python train.py --model="image classifier" --dataset="photos of arthropod specimens (BIOSCAN-5M)" --train_examples=97500 --image_size=32 --crop_scale_min=1 --horizontal_flip=true --rotation_deg=10 --cutout=0.4 --targets=["order", "family"] --num_classes=[18, 218] --arch="preact_resnet" --norm="batchnorm" --activation="gelu" --depths=[4, 4, 4] --kernel_size=3 --stem="single" --avg_pool_shortcut=true --widths=[80, 160, 320] --label_smoothing=0.05 --loss="cross_entropy" --init="trunc_normal_002" --residual_init="none" --optimizer="adamw" --lr=0.0028 --beta1=0.85 --beta2=0.999 --eps=1e-08 --l1_shrink=0.01 --steps=17000 --batch_size=384 --epochs=67.0 --lr_schedule="cosine" --final_lr_fraction=0 --warmup_steps=850 --weight_decay=0.04
Rows from block 4 of a small image classifier, named by matrix and row number. Rows with one number belong to one channel. Each number is 200 + 30 x the weight over its row's rms, rounded and kept within 0 to 999. All counts start at 0. After the name is the row's rms in percent of the matrix's.
Before each channel's rows are labels from the 100 images, of 14848, where the channel reaches its highest value: "responds to" is what is common among them. Only what is clearly more common there than usual is listed. The data: photos of arthropod specimens (BIOSCAN-5M).
# convs0: first 3x3 conv, stride 2 (model.blocks.4.convs.0.weight, 160x80x3x3, each kernel summed), inputs 0-79
# convs1: second 3x3 conv (model.blocks.4.convs.1.weight, 160x160x3x3, transposed, each kernel summed), outputs 0-79

responds to: order Coleoptera
convs0.0,073,144,181,211,192,223,197,159,172,218,203,199,178,215,177,184,160,273,180,184,199,213,134,247,199,183,197,164,164,234,208,215,218,244,168,210,176,126,159,208,202,197,210,185,205,242,169,187,216,215,189,172,189,172,178,224,218,192,205,225,148,196,187,211,157,188,206,109,223,140,188,207,220,196,174,183,276,224,205,222,188
convs1.0,079,274,171,201,190,195,130,204,197,206,188,188,158,225,190,184,195,242,193,192,224,202,292,190,206,200,173,222,169,196,193,233,210,196,172,149,217,186,178,222,173,204,185,185,223,203,207,201,188,222,184,199,187,196,181,160,213,173,106,241,241,186,127,226,215,177,148,194,169,181,155,242,205,251,219,185,175,207,176,189,208

responds to: order Coleoptera
convs0.144,092,182,140,234,175,156,213,153,199,210,210,175,171,208,196,175,211,199,202,173,199,150,157,187,213,166,222,208,168,237,240,205,191,195,181,232,272,146,188,206,214,150,171,178,167,188,164,162,206,205,193,205,210,180,184,206,198,169,195,220,186,188,223,206,166,151,196,215,217,165,210,243,121,172,187,189,299,248,193,229,193
convs1.144,082,257,172,209,134,205,213,220,134,195,196,177,228,201,186,194,218,229,198,166,256,215,231,185,169,219,157,229,151,186,184,206,184,178,208,209,214,200,193,153,189,234,109,194,207,194,199,203,163,158,187,189,205,222,172,197,200,181,196,205,216,195,211,194,96,220,237,190,182,163,162,171,204,216,213,193,189,236,167,186,195

responds to: order Coleoptera
convs0.129,123,185,196,189,202,190,227,191,176,202,199,218,207,230,196,7,244,194,175,197,213,211,196,184,208,234,199,207,144,245,206,209,193,210,202,215,193,271,180,193,192,192,199,206,191,195,205,204,203,216,185,179,201,215,203,156,214,201,208,170,188,209,186,212,191,195,289,204,198,203,200,212,217,199,203,233,196,196,209,170,182
convs1.129,105,196,218,197,166,184,173,195,167,199,200,141,196,193,142,193,190,174,168,200,190,182,190,196,223,135,197,139,209,185,182,173,194,208,203,188,196,221,195,229,153,158,155,175,201,193,196,198,136,158,213,202,199,202,171,199,194,189,201,192,141,179,178,152,201,196,159,202,116,210,156,223,181,194,197,208,238,185,144,162,167

responds to: order Hemiptera
convs0.18,090,188,179,207,199,220,221,207,243,189,226,197,246,222,251,206,224,168,203,208,201,211,106,207,182,195,195,208,164,223,175,208,324,185,202,197,225,172,190,182,206,152,140,147,218,223,202,205,210,190,189,168,202,171,272,188,223,187,242,196,253,195,201,227,180,200,168,211,193,198,197,153,215,192,202,191,208,218,254,199,171
convs1.18,121,192,175,188,196,210,209,245,230,180,185,176,212,169,217,172,216,231,193,201,178,187,194,188,167,210,194,154,191,202,179,212,220,206,204,200,202,210,208,199,196,185,199,205,193,198,162,206,211,231,191,125,177,134,208,204,219,188,194,202,218,203,0,184,155,228,197,215,193,181,189,195,216,239,198,227,214,188,202,213,197

responds to: order Coleoptera
convs0.86,085,183,203,213,218,202,213,182,201,194,152,172,180,193,186,199,205,216,196,240,197,237,191,229,212,226,197,203,165,216,194,173,187,186,183,171,180,201,209,199,180,180,208,204,209,197,215,213,171,194,194,174,198,218,164,177,192,179,238,184,195,224,185,198,156,137,203,190,198,390,205,196,205,219,241,167,208,191,227,144,194
convs1.86,108,161,206,202,178,163,206,210,224,196,180,201,170,141,178,200,191,242,172,199,185,188,169,204,182,182,165,187,215,178,202,201,241,191,201,203,212,194,180,206,194,199,181,139,189,201,203,171,151,218,212,206,201,197,143,202,240,110,160,217,172,202,210,198,84,180,222,237,190,187,215,187,196,198,196,199,203,199,195,208,209

responds to: order Diptera
convs0.17,066,117,126,212,169,216,190,228,203,206,199,189,174,207,201,204,197,188,190,185,242,179,175,222,193,204,248,156,206,204,186,178,202,207,183,167,181,213,153,161,200,178,209,212,282,185,197,229,200,298,220,242,184,167,219,207,178,186,203,220,164,170,166,210,294,145,168,205,215,198,199,211,205,195,168,202,219,226,200,200,190
convs1.17,110,188,236,177,230,145,201,226,207,216,119,201,182,143,190,214,227,217,210,199,172,212,194,209,207,219,208,203,225,232,180,208,238,204,195,220,206,174,200,216,203,211,191,179,228,213,199,195,200,229,211,164,180,174,185,234,124,201,131,220,196,174,138,146,180,162,172,244,226,194,230,173,154,189,173,181,178,215,188,243,195

responds to: order Hymenoptera
convs0.120,112,184,231,200,257,195,189,193,258,169,205,210,213,201,148,197,212,186,162,204,236,205,197,197,268,204,190,191,205,212,224,189,256,187,330,193,181,198,248,246,206,187,199,195,140,246,185,197,229,217,200,191,207,194,222,204,210,194,196,209,231,196,252,140,232,197,151,192,188,215,207,153,213,210,176,223,199,196,147,194,187
convs1.120,132,208,206,192,283,215,246,198,201,211,147,172,214,205,196,199,192,200,176,204,194,195,152,203,194,204,202,183,199,192,205,189,179,201,152,197,191,210,211,201,213,200,181,198,205,211,197,181,189,196,205,249,204,195,193,196,171,193,190,175,198,189,212,206,223,186,192,153,177,199,210,214,181,185,203,203,208,199,206,229,208

responds to: order Coleoptera
convs0.135,111,228,183,204,171,163,218,200,63,185,227,189,176,139,242,199,206,245,214,188,214,177,170,169,200,190,146,157,199,180,192,196,178,239,172,181,228,216,209,184,196,209,235,215,229,187,191,289,224,219,203,197,137,192,173,182,204,202,199,168,200,165,206,197,181,232,201,185,227,182,150,207,180,200,183,244,220,182,188,189,194
convs1.135,093,202,188,179,217,243,196,169,194,171,226,220,227,200,199,198,128,157,184,242,216,206,184,220,185,230,204,174,210,204,228,223,192,160,221,178,106,164,174,208,203,212,205,224,244,210,178,225,221,162,236,213,239,254,197,171,151,190,266,157,188,210,220,228,215,189,131,200,213,229,190,208,234,228,98,156,148,217,195,224,222

responds to: order Hemiptera
convs0.104,110,193,273,205,204,193,165,199,196,232,183,156,187,184,95,207,184,200,178,197,220,207,185,166,196,167,216,201,221,167,218,168,252,195,205,192,182,114,162,194,178,193,167,218,208,210,210,230,181,242,157,220,198,206,185,138,207,231,148,185,197,186,198,203,162,172,205,185,192,197,206,201,168,172,222,203,269,139,184,203,249
convs1.104,096,201,212,217,200,160,171,196,134,182,184,221,184,184,181,197,228,153,189,210,219,239,181,221,175,136,225,211,156,204,165,202,201,201,208,170,267,144,231,195,217,194,186,211,181,183,203,197,206,212,202,173,174,128,173,205,221,195,278,212,176,207,184,184,175,219,210,193,185,198,191,211,278,199,217,218,169,194,200,237,186

responds to: order Diptera
convs0.149,100,204,195,185,193,202,196,207,200,221,252,198,212,162,194,200,216,198,202,248,210,216,185,194,233,198,216,190,192,214,187,205,188,177,219,201,191,199,194,211,173,194,194,213,153,190,183,204,176,198,200,214,196,241,277,208,187,183,227,188,214,202,225,122,265,346,200,216,198,317,201,193,212,197,191,201,191,200,201,206,193
convs1.149,129,188,202,204,246,195,233,210,200,235,167,199,181,191,186,206,203,214,204,201,184,174,154,182,203,190,198,187,190,218,192,201,249,197,199,188,202,197,190,203,202,195,204,181,196,198,193,189,193,202,199,251,214,175,193,236,176,132,196,197,149,194,221,202,107,153,193,234,199,195,195,193,184,198,209,193,188,193,191,261,194

responds to: order Hemiptera; family Cicadellidae; family Aleyrodidae
convs0.122,111,209,219,199,195,201,197,198,205,247,180,202,204,229,184,191,233,222,184,183,195,202,179,196,120,200,182,211,251,191,169,175,195,188,204,216,211,211,159,184,247,205,177,194,231,199,268,202,211,161,184,196,187,218,207,161,194,133,215,195,205,192,170,332,235,151,190,206,191,110,204,185,216,228,237,222,222,198,187,189,192
convs1.122,090,213,212,166,96,241,168,187,178,165,198,193,219,191,122,216,199,207,175,206,200,199,178,173,211,169,176,206,217,193,207,192,138,146,140,207,192,196,198,200,207,178,189,221,219,188,223,224,182,203,196,151,215,197,194,190,224,211,143,211,224,174,107,205,213,209,237,199,175,245,235,169,194,183,142,188,204,207,207,226,194

responds to: order Diptera
convs0.118,071,167,179,153,178,252,190,212,228,226,245,221,211,174,214,198,178,220,194,188,191,212,129,192,155,212,228,196,202,199,203,195,193,196,131,218,199,186,194,178,202,213,179,233,210,179,199,212,152,227,199,250,197,170,208,199,218,98,211,173,220,192,189,205,191,328,173,192,211,180,188,192,214,228,208,190,185,262,205,195,190
convs1.118,106,199,167,224,226,190,210,204,138,240,171,214,171,178,168,191,134,199,209,179,216,197,188,183,227,187,203,281,159,195,170,198,282,208,182,202,237,189,220,214,229,192,188,195,204,209,176,188,194,202,218,247,243,176,165,215,172,179,162,185,202,183,224,200,208,90,192,122,198,180,174,203,148,181,223,207,203,184,219,253,244

responds to: order Coleoptera; family Coccinellidae
convs0.24,110,179,206,211,197,216,196,202,175,212,188,223,195,205,192,21,210,203,186,207,220,206,194,188,213,218,210,215,177,247,204,206,187,206,182,216,185,321,171,202,198,191,197,179,199,197,201,216,203,218,207,189,211,194,209,188,215,201,201,178,166,169,191,214,187,199,255,209,189,201,213,230,197,195,222,234,198,231,204,137,180
convs1.24,088,190,225,199,149,178,170,196,176,195,196,153,194,182,134,180,205,171,183,198,193,149,187,195,221,127,193,160,196,188,201,192,191,189,218,195,172,199,182,191,144,187,146,198,208,179,202,201,147,154,204,200,224,215,175,203,203,182,202,204,156,151,190,171,145,198,174,199,166,198,190,197,198,191,197,183,148,189,144,161,123

responds to: order Hymenoptera
convs0.85,090,186,202,254,247,197,215,170,220,194,167,181,180,186,208,194,179,210,201,197,248,227,184,226,155,199,156,109,168,205,218,178,211,185,207,223,157,167,213,284,173,179,237,144,218,146,218,154,215,218,240,173,194,221,189,197,179,193,174,162,201,142,161,190,208,196,161,216,155,202,164,180,207,234,197,196,219,202,172,251,218
convs1.85,082,230,250,217,250,194,200,192,247,169,169,239,252,201,186,221,170,196,230,193,132,193,168,217,175,218,149,193,155,249,208,180,200,175,195,245,172,194,210,139,180,176,188,202,172,209,195,205,209,235,190,198,218,210,169,209,145,194,188,237,178,160,215,173,214,170,165,211,230,136,171,181,189,191,186,198,149,216,183,217,170

responds to: order Coleoptera
convs0.99,078,182,161,231,219,200,220,170,146,184,208,307,178,230,199,149,171,175,255,166,204,204,176,210,193,291,202,199,181,251,169,246,171,218,187,178,200,170,194,217,220,176,228,163,242,172,187,251,224,214,207,188,187,184,164,181,208,205,274,203,193,198,168,220,190,215,233,227,204,197,189,161,217,219,201,175,166,187,192,205,217
convs1.99,088,216,182,201,187,265,193,250,177,180,265,185,209,199,231,218,182,193,235,198,197,202,189,176,229,151,125,174,147,173,222,237,185,136,199,212,238,187,197,231,170,228,199,168,255,193,222,193,120,195,220,209,209,198,186,199,183,201,226,196,125,185,182,162,189,175,199,239,133,212,159,177,228,209,182,246,200,195,210,202,128