Weights of a small image classifier.
Model: 9.26M parameters, 32-pixel images, norm batchnorm.
Data: trained on photos of arthropod specimens (BIOSCAN-5M), 97500 training examples, 67.0 epochs.
Rows from block 4 of a small image classifier, named by matrix and row number. Rows with one number belong to one channel. Each number is 500 + 50 x the weight over its row's rms, rounded and kept within 0 to 999. All counts start at 0. Numbers have three digits each.
After each channel's rows are labels from the 100 images, of 14848, where the channel reaches its highest value: "top examples" is what is common among them. Only what is clearly more common there than usual is listed. The data: photos of arthropod specimens (BIOSCAN-5M). In brackets: how many of the 100.
# convs0: first 3x3 conv, stride 2 (model.blocks.4.convs.0.weight, 160x80x3x3, each kernel summed), inputs 0-79
# convs1: second 3x3 conv (model.blocks.4.convs.1.weight, 160x160x3x3, transposed, each kernel summed), outputs 0-79

convs0.90:387459486480428375455433529508485369389491493416389502509531581462461508512495478452483428499492492465478590475450526483502479512487513508448519435469478360506490496496567511475511563500516507489495517626476513481504382468499550481507484522
convs1.90:499529451533500562386486527481487525476441539414334469454545402483552557613537451409470457478508454451469495414408457499454519550463472471517504514506509476595515467411463508459509532528439499464455540502495464468531447395410354537487502552
top examples: order Coleoptera (75)

convs0.67:477533533538521423506508428557517461339553513479388486493559464477541496513428497502472452481506478503460489471416462473457421474508486431470521479374507427530561462460526476552594521515430540551400539479441472536460431490473486389432492511
convs1.67:507430425574480479437589523413570520475476465381493384461469488446550503525503488373501481481515538454499546571402485495458523512478480524478504439472424558474572504545542500496489502602424497441490440529563410453444457497554507467487461522
top examples: order Coleoptera (38)

convs0.126:429422535464433475380479471520498537506499492434459466504485525375470489501450460465441507458442557538413552413432519540464532494551521478485481528455483423499513569555459520514453484472409503399452377467546443540486522539497494504472471362
convs1.126:497464517514559559592525458504518488507588479404477584510504543476450545509467532449443556522517519481509427490452437516507536453478480527535501402469539559524557527597497654438518577534517292545571500503496501479507506508548553540521444492
top examples: order Coleoptera (48)

convs0.147:439503588600485532408495472481437508502513499499511456581538539494646500507529561423472652504471522477469452481512560460511456491488503515511676509487452498452500481450532553492468537505495475459507496450502466492462504523469523495441655520
convs1.147:556477459526542479509483551525491453524480489516481496476537473489498537489510502506506473475467488481448506490507506479505528507570488496515497472497501519518488502476512452590537445511505544526497226475515498596478531508508490501507515505
top examples: order Hymenoptera (62)

convs0.29:467560514388520462379518494493494475424440435308446446472478466457373497381518522493509491470532501451539475490445471524456504525456466476478557531491498485482482458512497535419465427507467471464498515428429439525524555480461570534450462496
convs1.29:490471518546533479508383501519503438539451542417467464494557485490424540540528645460487518490520450502561461444397492516476535551397485503455580477471529575365455520569467496506479466521539450413579481480485482508552482491364498446537548537
top examples: order Diptera (63)

convs0.58:486523466490467492423511536540471512496529528501475508477519517398475487494534531506526450495633413501525493479381505498478437536534501590509524478497446517500484365514502528491714468636508445476474458501521570454539479511437515527514524527
convs1.58:446484453506509485545511341513504492439472505543486511486495515509503503522480469471489464552505509517483532498495482507439497527515473492537487546501480484379471494537503556534514520207515398531527557489503477479571543510588515494535482460
top examples: order Hemiptera (29)

convs0.146:435519487622477478504494566505508463496407452545637507522468581464526509481621522501483563430492540467507462526514518500443504489463533625479517509467498463440519546428488513460466471493507504461518557517479546503535489588602421484608508374
convs1.146:504498473338498512525486480495447472491509506404466460495575507489503510507497489496464507555502484520490480499447533475498467494504491498438478465491453507489485462538426297515518480146497389459454494466496485485450525482492483498441436492
top examples: order Coleoptera (37)

convs0.60:431444525427540468494480488506541469493370481518575486495479507442505430532485498451631427471525430534523462463506535408490469526498508496572507564468489495569464471409472503472474453480486488552373549332446548462478534429542481494448532502
convs1.60:554495496473474409506524488467527500462455464463468481601534502567505496491426512513465559521523613494456439570513550500464524500501477445434508478510522483509451407365428392473447458419481574437512497520488398531478528550432459431409539424
top examples: order Coleoptera (44)

convs0.127:583501560477521503518541477502567533495539571565482680478492493480371535522492527610550502490495438496508566517453471601459506484569496530503470466475461351479497420510519559481620451508507502485499562562508496482533446451520491473521481461
convs1.127:385471445452534521539496422561490522493529474443419543489543461448445519509512452472532538500464487481485498484544486509503409478392490502417398489522533516493559518525514503501510474544472268455496550527503485448557483515428502450473515487
top examples: order Coleoptera (42)

convs0.31:418503506481541506460490492499503536507427491522435493529512518440478590532552578421510499496454548486532461482554603491492499459406446529489536461467556521460532520473544490508693497517495586566460496482402498408456491570491487501404589424
convs1.31:500448486518546496514510497467481493507458471490498534495489471483497557470494489511487485491444550462500477504515494528506478507490453442526486510547552538529488521473458510493483428503513377500505429513519461507514487511507503462496524482
top examples: order Hymenoptera (53)

convs0.106:499533485517497488483518542504475527562381492530504456492578436511510498488505558575553510487448464496486478498495498554501521526516644540484629474478420522582388485603375506488537514542552433467502510461377530446498514497504471508385499549
convs1.106:544496314526540449495533616535468537524503506526545489491485467489539520497479488505439549505333482528450495509531475491496486505539349514583526492517502529551480523502493478539498417543509600472514480500535513510543479495520505491544534517
top examples: order Hymenoptera (75)

convs0.134:496452497511502534522517499471527536501516474503452459364494619276533505500470518491478487484442509486493416450388541489502439536519515502465500495418477495365459513473450521481493555463492411498470428472456468437506521480494509493544468427
convs1.134:578491540401522434526402496549454285449502476496534461480505523465421548506487512444479484506502462458507461479479570458492405495568514513489453544477480554448469406494464466550530494375506494506542503409414516504446549511517539513480469481
top examples: order Coleoptera (43)

convs0.63:384520515530547485506574553569465559525490468507499425434511514405508496497599471522542561483475493518530377497479501517459372500534482487523515428517475541502481488505344534473476510517531521526492488428402558474474583618523488524521429438
convs1.63:476498527389528435568479509474445527397465530520611413536472447477538498463462531482452413545410508484548419519505489537408502440562452511504501471475388538469474491506490467469518539237472420460555490462554521472456500465569478516464425459
top examples: order Hemiptera (32)

convs0.49:491487497466510462499450437512457488524526483481423532568490451453508435472571681413541487489488515506498447464472392465533482405429493485485468496416436472487500428440538505460499526401539536529508524482509462422599513587476412541432545542
convs1.49:498438494554515468532465484529449509503444531503402416505488485477451595514451377514474526446456534530538483562543496503476514507373459459492529501487451521505484457500452498467494551500499527450535459459515484549464423542534564442500517447
top examples: order Hymenoptera (63)

convs0.121:483411558494468508412459481516409474479545466442593472543513527466527344434491473362482480445489545492522488389533444435505534456528536453535508560477464596455517537502523493564399433487506458511436558410501511479504518501512570524485515502
convs1.121:548457549580504478519525435500448539514493475462468413511509467495487463513509527540496565504505497539540518528482431413525515521421423466508549537514503590552626491538549461487501493522511491519430551515512514409493468445378465355456562493
top examples: order Hymenoptera (47)

convs0.79:535503474493514561510436496432486499455470439543481595493489418479479459430511535624575529486374566488456527542541540499477522363387495472610459555529494477476473528484485487438483475479500423483462500468542469484371490498428483459483455566
convs1.79:499473494499485497533520476551487472466511493567447494532526476500486493479422448489515473498465510499487551456502435482485473433490511555469417451510501473496445468525474527500442515508504155492488528482431473473521480480451526487520463436
top examples: order Coleoptera (74)

convs0.36:487502480506500477518433507483560431443510197521508498508559481485475516516498500490532511496483507508511518569482502449469459511504489500490525579486501508508536517512492473406491383537470502499502532500501504508476481491463524532509330445
convs1.36:450559478486386466455482500512417503472403439470454470452427415527507510447477477527516472493503492555501501555501415447505499518489472507498435398497484529572476541484490551502369466524377517502478537420489544488550504502470470452467499449
top examples: order Coleoptera (73); family Coccinellidae (26)

convs0.107:508502469473464435572436476547494530472541504584509675477457538483477519528517527496564482502502478489531535493451503499593533497531474512550567549502518465455383498505514561480540514461563469526559542659489557459547403511591453456506606529
convs1.107:513528473452586456512444457513475465425483516484361508450595479470490604481514439562515500488449455508487530535462468503595484502469495494502397445559495535499471432536465497481446471509469321435476516532496478547559494445473494498407509414
top examples: order Coleoptera (85); family Coccinellidae (30)

convs0.77:513457483520483485483490539620487479446515482533493473520472523493524464454504481524472490533545549465487501513469542527490477514438490532568458521509477503461732526551598488467540496494525754540507515490497492467492513517472506513501454491
convs1.77:475503452618435588511482483480479365465527484514422519510471462473485532506500480511535485575640525457516443435468518460492505465477511467486504521498498485438549564439435467508503471520462502411460533491527504486435509453498510488497594493
top examples: order Diptera (61)

convs0.11:498479465426578555534466508517482469471506477431562519522452486437330502553471458475533487468479497384625463483492463532493462496349491486512442518545555564548558491575480444397575443465476509494458534466434531480487549537468529515479455496
convs1.11:467454563529504510388473511458499333485533534484483519496490535493502497490516511489435498466497522547479451510497473515511480492446505525534508468517482503281468492633466466355608493473587525452474507531492472494547578534509435401509502484
top examples: order Diptera (67)

convs0.152:566484514504484538490494482460505485578457498523500487485488461493520440461505525523514508541362523464461587504441502542530500474478492499500490522586437509423391555308488506564487519466656436474591513572481470477519485487494506509438509403
convs1.152:456529460287418456499498351478524342564469520471493515495470485491477504484499498499513504448470476379464474399450508502464482473454513527509463486516496454499498486443509471495535517490512519513505456507527487485486464523474516497487406440
top examples: order Diptera (61)

convs0.22:458482502778490461484490510536466501495421489514548492526462578481485511497524418519502638464439481490463481506549571596488465500513577493505473489528348501481534476556528501481475495496491507475511527507472481508446490518485503480523477488
convs1.22:525518464516539503507483484508470493503493500510481491502497445477502566496502491478449506490439490494442463504517522501496483478507447494505449481515525523529472509521463375453526432445517497487495404454520506506471474506513491495504499439
top examples: order Hymenoptera (65)

convs0.111:445458517486470504594518474422484470502542526470494477518494473484447509456522635327451533436553544475504498476483465391477525520585482493490450501398551503490533455558531456513550500493523533491418431505542568465517520549627538549419469452
convs1.111:460468456438558496461500526467498449474502525509411530511449429470493492493474488519382520538498490505485484504503519515498522491497467481610507531537349519453457495518486469485531497433562509519465574507481549554515572503489494434548514530
top examples: order Hymenoptera (42)

convs0.70:456459499495481503483494485499519473515559138500480463504547499455507507505514498494495499479487510515455495505474446495466478490621518517516506536494490521569519486511533525494499513496506533488523496488501490498509520503497535483503495375
convs1.70:457564479482318412460505511453473528466482502460487443486373423488500456489468340497507539472480518521472557612498517441472611492496486534485466500513407480558507496477493497481436465478354503487442581369506508563430502492509551489483438452
top examples: order Hemiptera (45)

convs0.114:550479488521499521545467528500500503571550505487525463536507495531540401448415494546514474492476513482444478477447511519524507459448511621547397489336454399505507512487495519515499517417560630430458390483484451455509488527512413450472504398
convs1.114:477552471390429487474448442468476523492483499474505475485504477460500536534490473493541482472488439452518467435530532495457535532470514500506563514460458471517501452510507328503475477445464537477437531528505518444460474381427523525496405495
top examples: order Diptera (60)

convs0.158:559538530494504481497510517474557506495508522520615506536529611468521677576530470463537482469419466485466503497426377447486644523539505499466520494443521486414475508491457538473474524506523489603508492526583478462558492518530511498493489376
convs1.158:499519504514490497497469500467489498508457522510495506491498487482495548474501509504497526503511495496504534498500535499512493496573486471495477520507585553493439539489474501495489475556514156487475538512494495492490501495459502526470496520
top examples: order Coleoptera (44); family Throscidae (29)

convs0.71:621495557481518540494528478424515548396541480494547517471562472471382492513416506540556492480476441458385536494484462520495457532539466536629524464405509392500492482541484486542570388477457519489487423455457443482433459523480504414487492486
convs1.71:500436504382571418490526412508447477452480527448411479571474534466463569480512533357497485466396509483506446487451468433475574477462417425491484491562487539422420505555483525480572522565483407535463543538481468464615524464363522479453435457
top examples: order Coleoptera (67)

convs0.28:458515538616482505444464448482486475517454500461504405592401492479579498486566523460514546491513548497435500492467348576505428485467671503519412484408440485427488476389499509423464500517482468506496459511505508498516519514483459510485547499
convs1.28:541512481517561491523472498492431499519484449519442478491536512464462580458474497484477518446444491439447518490538499495495512505538553541470514486499524557511409501509445465492531454463529554465493247427529500552449482504510506490510523493
top examples: order Hymenoptera (63)

convs0.95:522514561519496509421519433481539500500406439487435472493502512436489501504493508434498595477494558525495480467514519455361402494527518512475536526470475476454483465446569634494520517648484496476489468482543457414478542451462578552486373420
convs1.95:411533511472536514616478492534501528536498487511481580470462466461470451483462397511475485523402485537496511633513485494481451557439512490433460498595462480539500517472516525521510493505417434533569406506508481542462507487614512556527481493
top examples: order Hymenoptera (57)

convs0.91:505457476470416609488477411445490402515517483466431510385494454434487466442471471536442516500498490596477532460520516510458577435507566524494478549526494560459419475494558436624533461503461503489492548502467486491505471458477502425327556499
convs1.91:647552489499542410471522498421571592525489473556473498535536463525504486490499484446481538490466505515467447499536450483513475509479534432470485478419443515588506540466493436500474468531480483539436393587284490472499475425478509471424528465
top examples: order Hymenoptera (48)

convs0.115:527468562509529515419540569482638516485476552456527529454453489506494414396516496443474511510537507471664457448461489472371588477494518507441451504571558498532469470475544424484478501500512473463420504559494620531449511515468490510480422478
convs1.115:486534462400553504474476490497509498402491481487503522396540470512566444502407512507521550500508474544526428496520374542525426534455487490496306528507459451491503466514463433513519501468521454497503537513284501473451490497473319450578521527
top examples: order Coleoptera (49)

convs0.83:452533498480426537490502454506454464513454459460477388487529407372494426465483457473505582518503585548501596545439535386437551517555482462461481501479511518557457504520483417519579469581476523514364427533503543550463470488456515555438525490
convs1.83:591549484531411516432489482467524491498482429615445580385472590432486511510443488513497539553533517482518574526432386509551509530433503492489397458520500495507476559522529467524435482504527347514530436561358496489475546510566408494470528405
top examples: order Coleoptera (44)

convs0.10:472471515505496527531508464452457445535524526432454455473499460449542442390493477451567539557516532603475439431452510376389484493497498531469521540465457507491430385526499471467467452536419466491320527480515465463439432466506491509448527467
convs1.10:631501504470428439580517463552509592514473430663481511500448454524457523457481408498419551517518535552458489509543426463496460575518468501498569480486484467567453517461511475533481468540446612524535458501382476506436517472517445508439514339
top examples: order Hymenoptera (50)

convs0.1:518403474398476456515407504515477468347589495410431549550541459380476519501477437472504340464417439401413469498473481496501540471533500496498538471492535449516477469541545460473425481495457503457517540482488486533501473492511545456515494496
convs1.1:528515380524501442371513521467503554442511480486490479496481456441500584522527486518488482505449479459442443501382486464457514504542509516460557449469517503534458429341512493497485530490527472396482537465459477499479472315390466513503546521
top examples: order Coleoptera (57)

convs0.37:495527499518499510503399507489558454489415248579522454497564502532466499506491504499556495537504471550505516562499516480505498599488498487499531598438489462534509490539468519415489490480497508508455569485511586491536530535505536477477435354
convs1.37:447553502415516494504428517526452522529428518434460457507463490513384503436491532557471420445477480487499486650509597506478509528498438487505500529504509520518514527552511546474474414459373499580478511381508618529539547493499540446478519487
top examples: order Coleoptera (39)

convs0.93:476522529495500517502546593515500546486477552496572594528493500487490577518597524499500516453501437474527485503539497514487504462518496523495490536472515495478500509395348520470476466528535500466515513516507526594507474569767512507557552466
convs1.93:491494507442541482493454495349512481466522492445501481499747476463497481482495529500453526521499490526528500512494498514520490481456485461434478475495458489539479508532497449497491470514485327479491488520502484548472498513467500532373463507
top examples: order Coleoptera (39)

convs0.54:482495485502515483521416488522556463449502272539500545516543510496494546588513513507570517506438530480513492715475493501491447467499497484535511492497491498501509497513518510429496461507493501502619561495514502599491500504505497522514374516
convs1.54:485550485440486430493497489502444489478408475522394478496502430482497562411525449518493512500477462519482498494467480411512469486507487535501435463492505539516426508478482510499377444505445395491480510447515559463535493499450490480430447339
top examples: order Coleoptera (84); family Coccinellidae (43)

convs0.53:519444485486515525523466484612470480480510503520525441528484577451496488486507432523485454537584474527506469498435519486488415538455509501553428573484487496409597535497538480513457532314508619452500458488529516419494516488496490507483510323
convs1.53:443489628588443576451441507491466345467572526418475511499458484366406491504494494543536507523642473434528477509510527489499504484492529499487513506490493522493575523547457470486534514497499609484427498516473516572491467443476561451518542514
top examples: order Diptera (60)

convs0.148:491518491533452547479532474527507480495410420531552533511552497405519485474523493433491493496461484475485495423477453491547520522530547503448534598406476464522545510491499556482498710488499529531434494521490400349508479517480526466548479375
convs1.148:520483500503573472505393511494489512483465491512483474376517478510449529492397582321502517544529493474487549507497550498515406520459497482500426504493470523518409435495419437499478516468484425484477394478400405585450484525477540508509494518
top examples: order Coleoptera (38)

convs0.137:503491588552564536503527386398366510511526468494476477436497522427502486493556478557408581483461477512465523506465513514372432527584486522524510423521445513491476525465487471518527385479517487472495504486445576489564525504397607483536439485
convs1.137:489499505465580485519585425447480576446416471527526518483478438505498511486376465516511494437455443478506499485543369504505461433492489462472460484525473507547473519559456482479424478446505313562533540538348586473516476431545523448394525439
top examples: order Hymenoptera (45)

convs0.153:594500556536505437483383504470533494389520490449568511502579472479460505461551552508495552478523490496452489496514528497484490537490536482564509451454495339451474469488514427437482448474490477526502478517447562502483398551506581307532476511
convs1.153:527463413459506503506524497457495629529534493473345476529504495474560452542535511508511405451454499553394520468383465451511612421502464464519411472548477531536481457442474480443523511463566472457455467521461526572550517442514478493489507482
top examples: order Coleoptera (42)

convs0.125:480442569518415400494533478425443472521542508541522468535434463383455503520486488491553539493474358491427416424365505460481418466467532483519484521545505454484468500520338465476460514485512480511501474434428448493540532447466512499515494545
convs1.125:485447530263553510648428448530445507529485507478442489410596561566432569451431560454417474472531517462504500549521487489503509529532535541500430539553573640490439440517481557436516493484592458480565451505499468507450542517527492480526491546
top examples: order Hymenoptera (57)

convs0.109:520564522514501496531478531537454481527525493486479462586366568384449485469466385629492485539561422544512434472435462616514458563453541489506469496501459477453506445458552508489538466532491423419459534523557533449538526445463593517515482443
convs1.109:404545608563460452472438531470499483521513515516497564499470514451441516544497467510430533499504462519447485504504481529457427485409502624497510486530492501478476504596466486455531462324586407525500545491490562492510498436526510441549434426
top examples: order Hymenoptera (52)

convs0.108:402481492491492568376459528591483462487489534481470497508503494592473570526440498494495492491505496456487425457481533484538405472520495503599495557493505578494507467529502510423513493476615564500495575396545550462525616468452578557424486612
convs1.108:493471517538468538517465507489512457479449402493533487469531498505518563470511582514516483519603510502543540457506489488502561443489522524532502486518508521494427562431441475510440509550429609416555505523534509514451462529489478479430554498
top examples: order Diptera (73)

convs0.59:415493513659471370479502483523514520523504502476476442548512528449575559458538496484453684449511514520485471447531500495468462520511481540507510483535391471435479485397529535430555466605485458492505467499507486446529492511513446471515495392
convs1.59:475528469377528570636484520525437516507488509557483485489529523485504501527511521469435493492546485513554484376471501524482520494503448495386482479468448516486488503546480503448576496249514454493496457450533510501296506478539509494492487441
top examples: order Hymenoptera (71)

convs0.48:463550484545547504624517458457453506561552497413500412531497488467495494512555528488470550472496497558464499348446481480431477479449443492492517434519568469458485440495513479490514474598499492441350372493489474387497502555502442484459483447
convs1.48:489473475436539545543575559516452599406548510429469543581488582430444521530490465587463468411474522551495480528514503452496513475516464507541545480502454454452486538483484470583493511281571516560472450460493624529365539418580478495453519554
top examples: order Hymenoptera (47)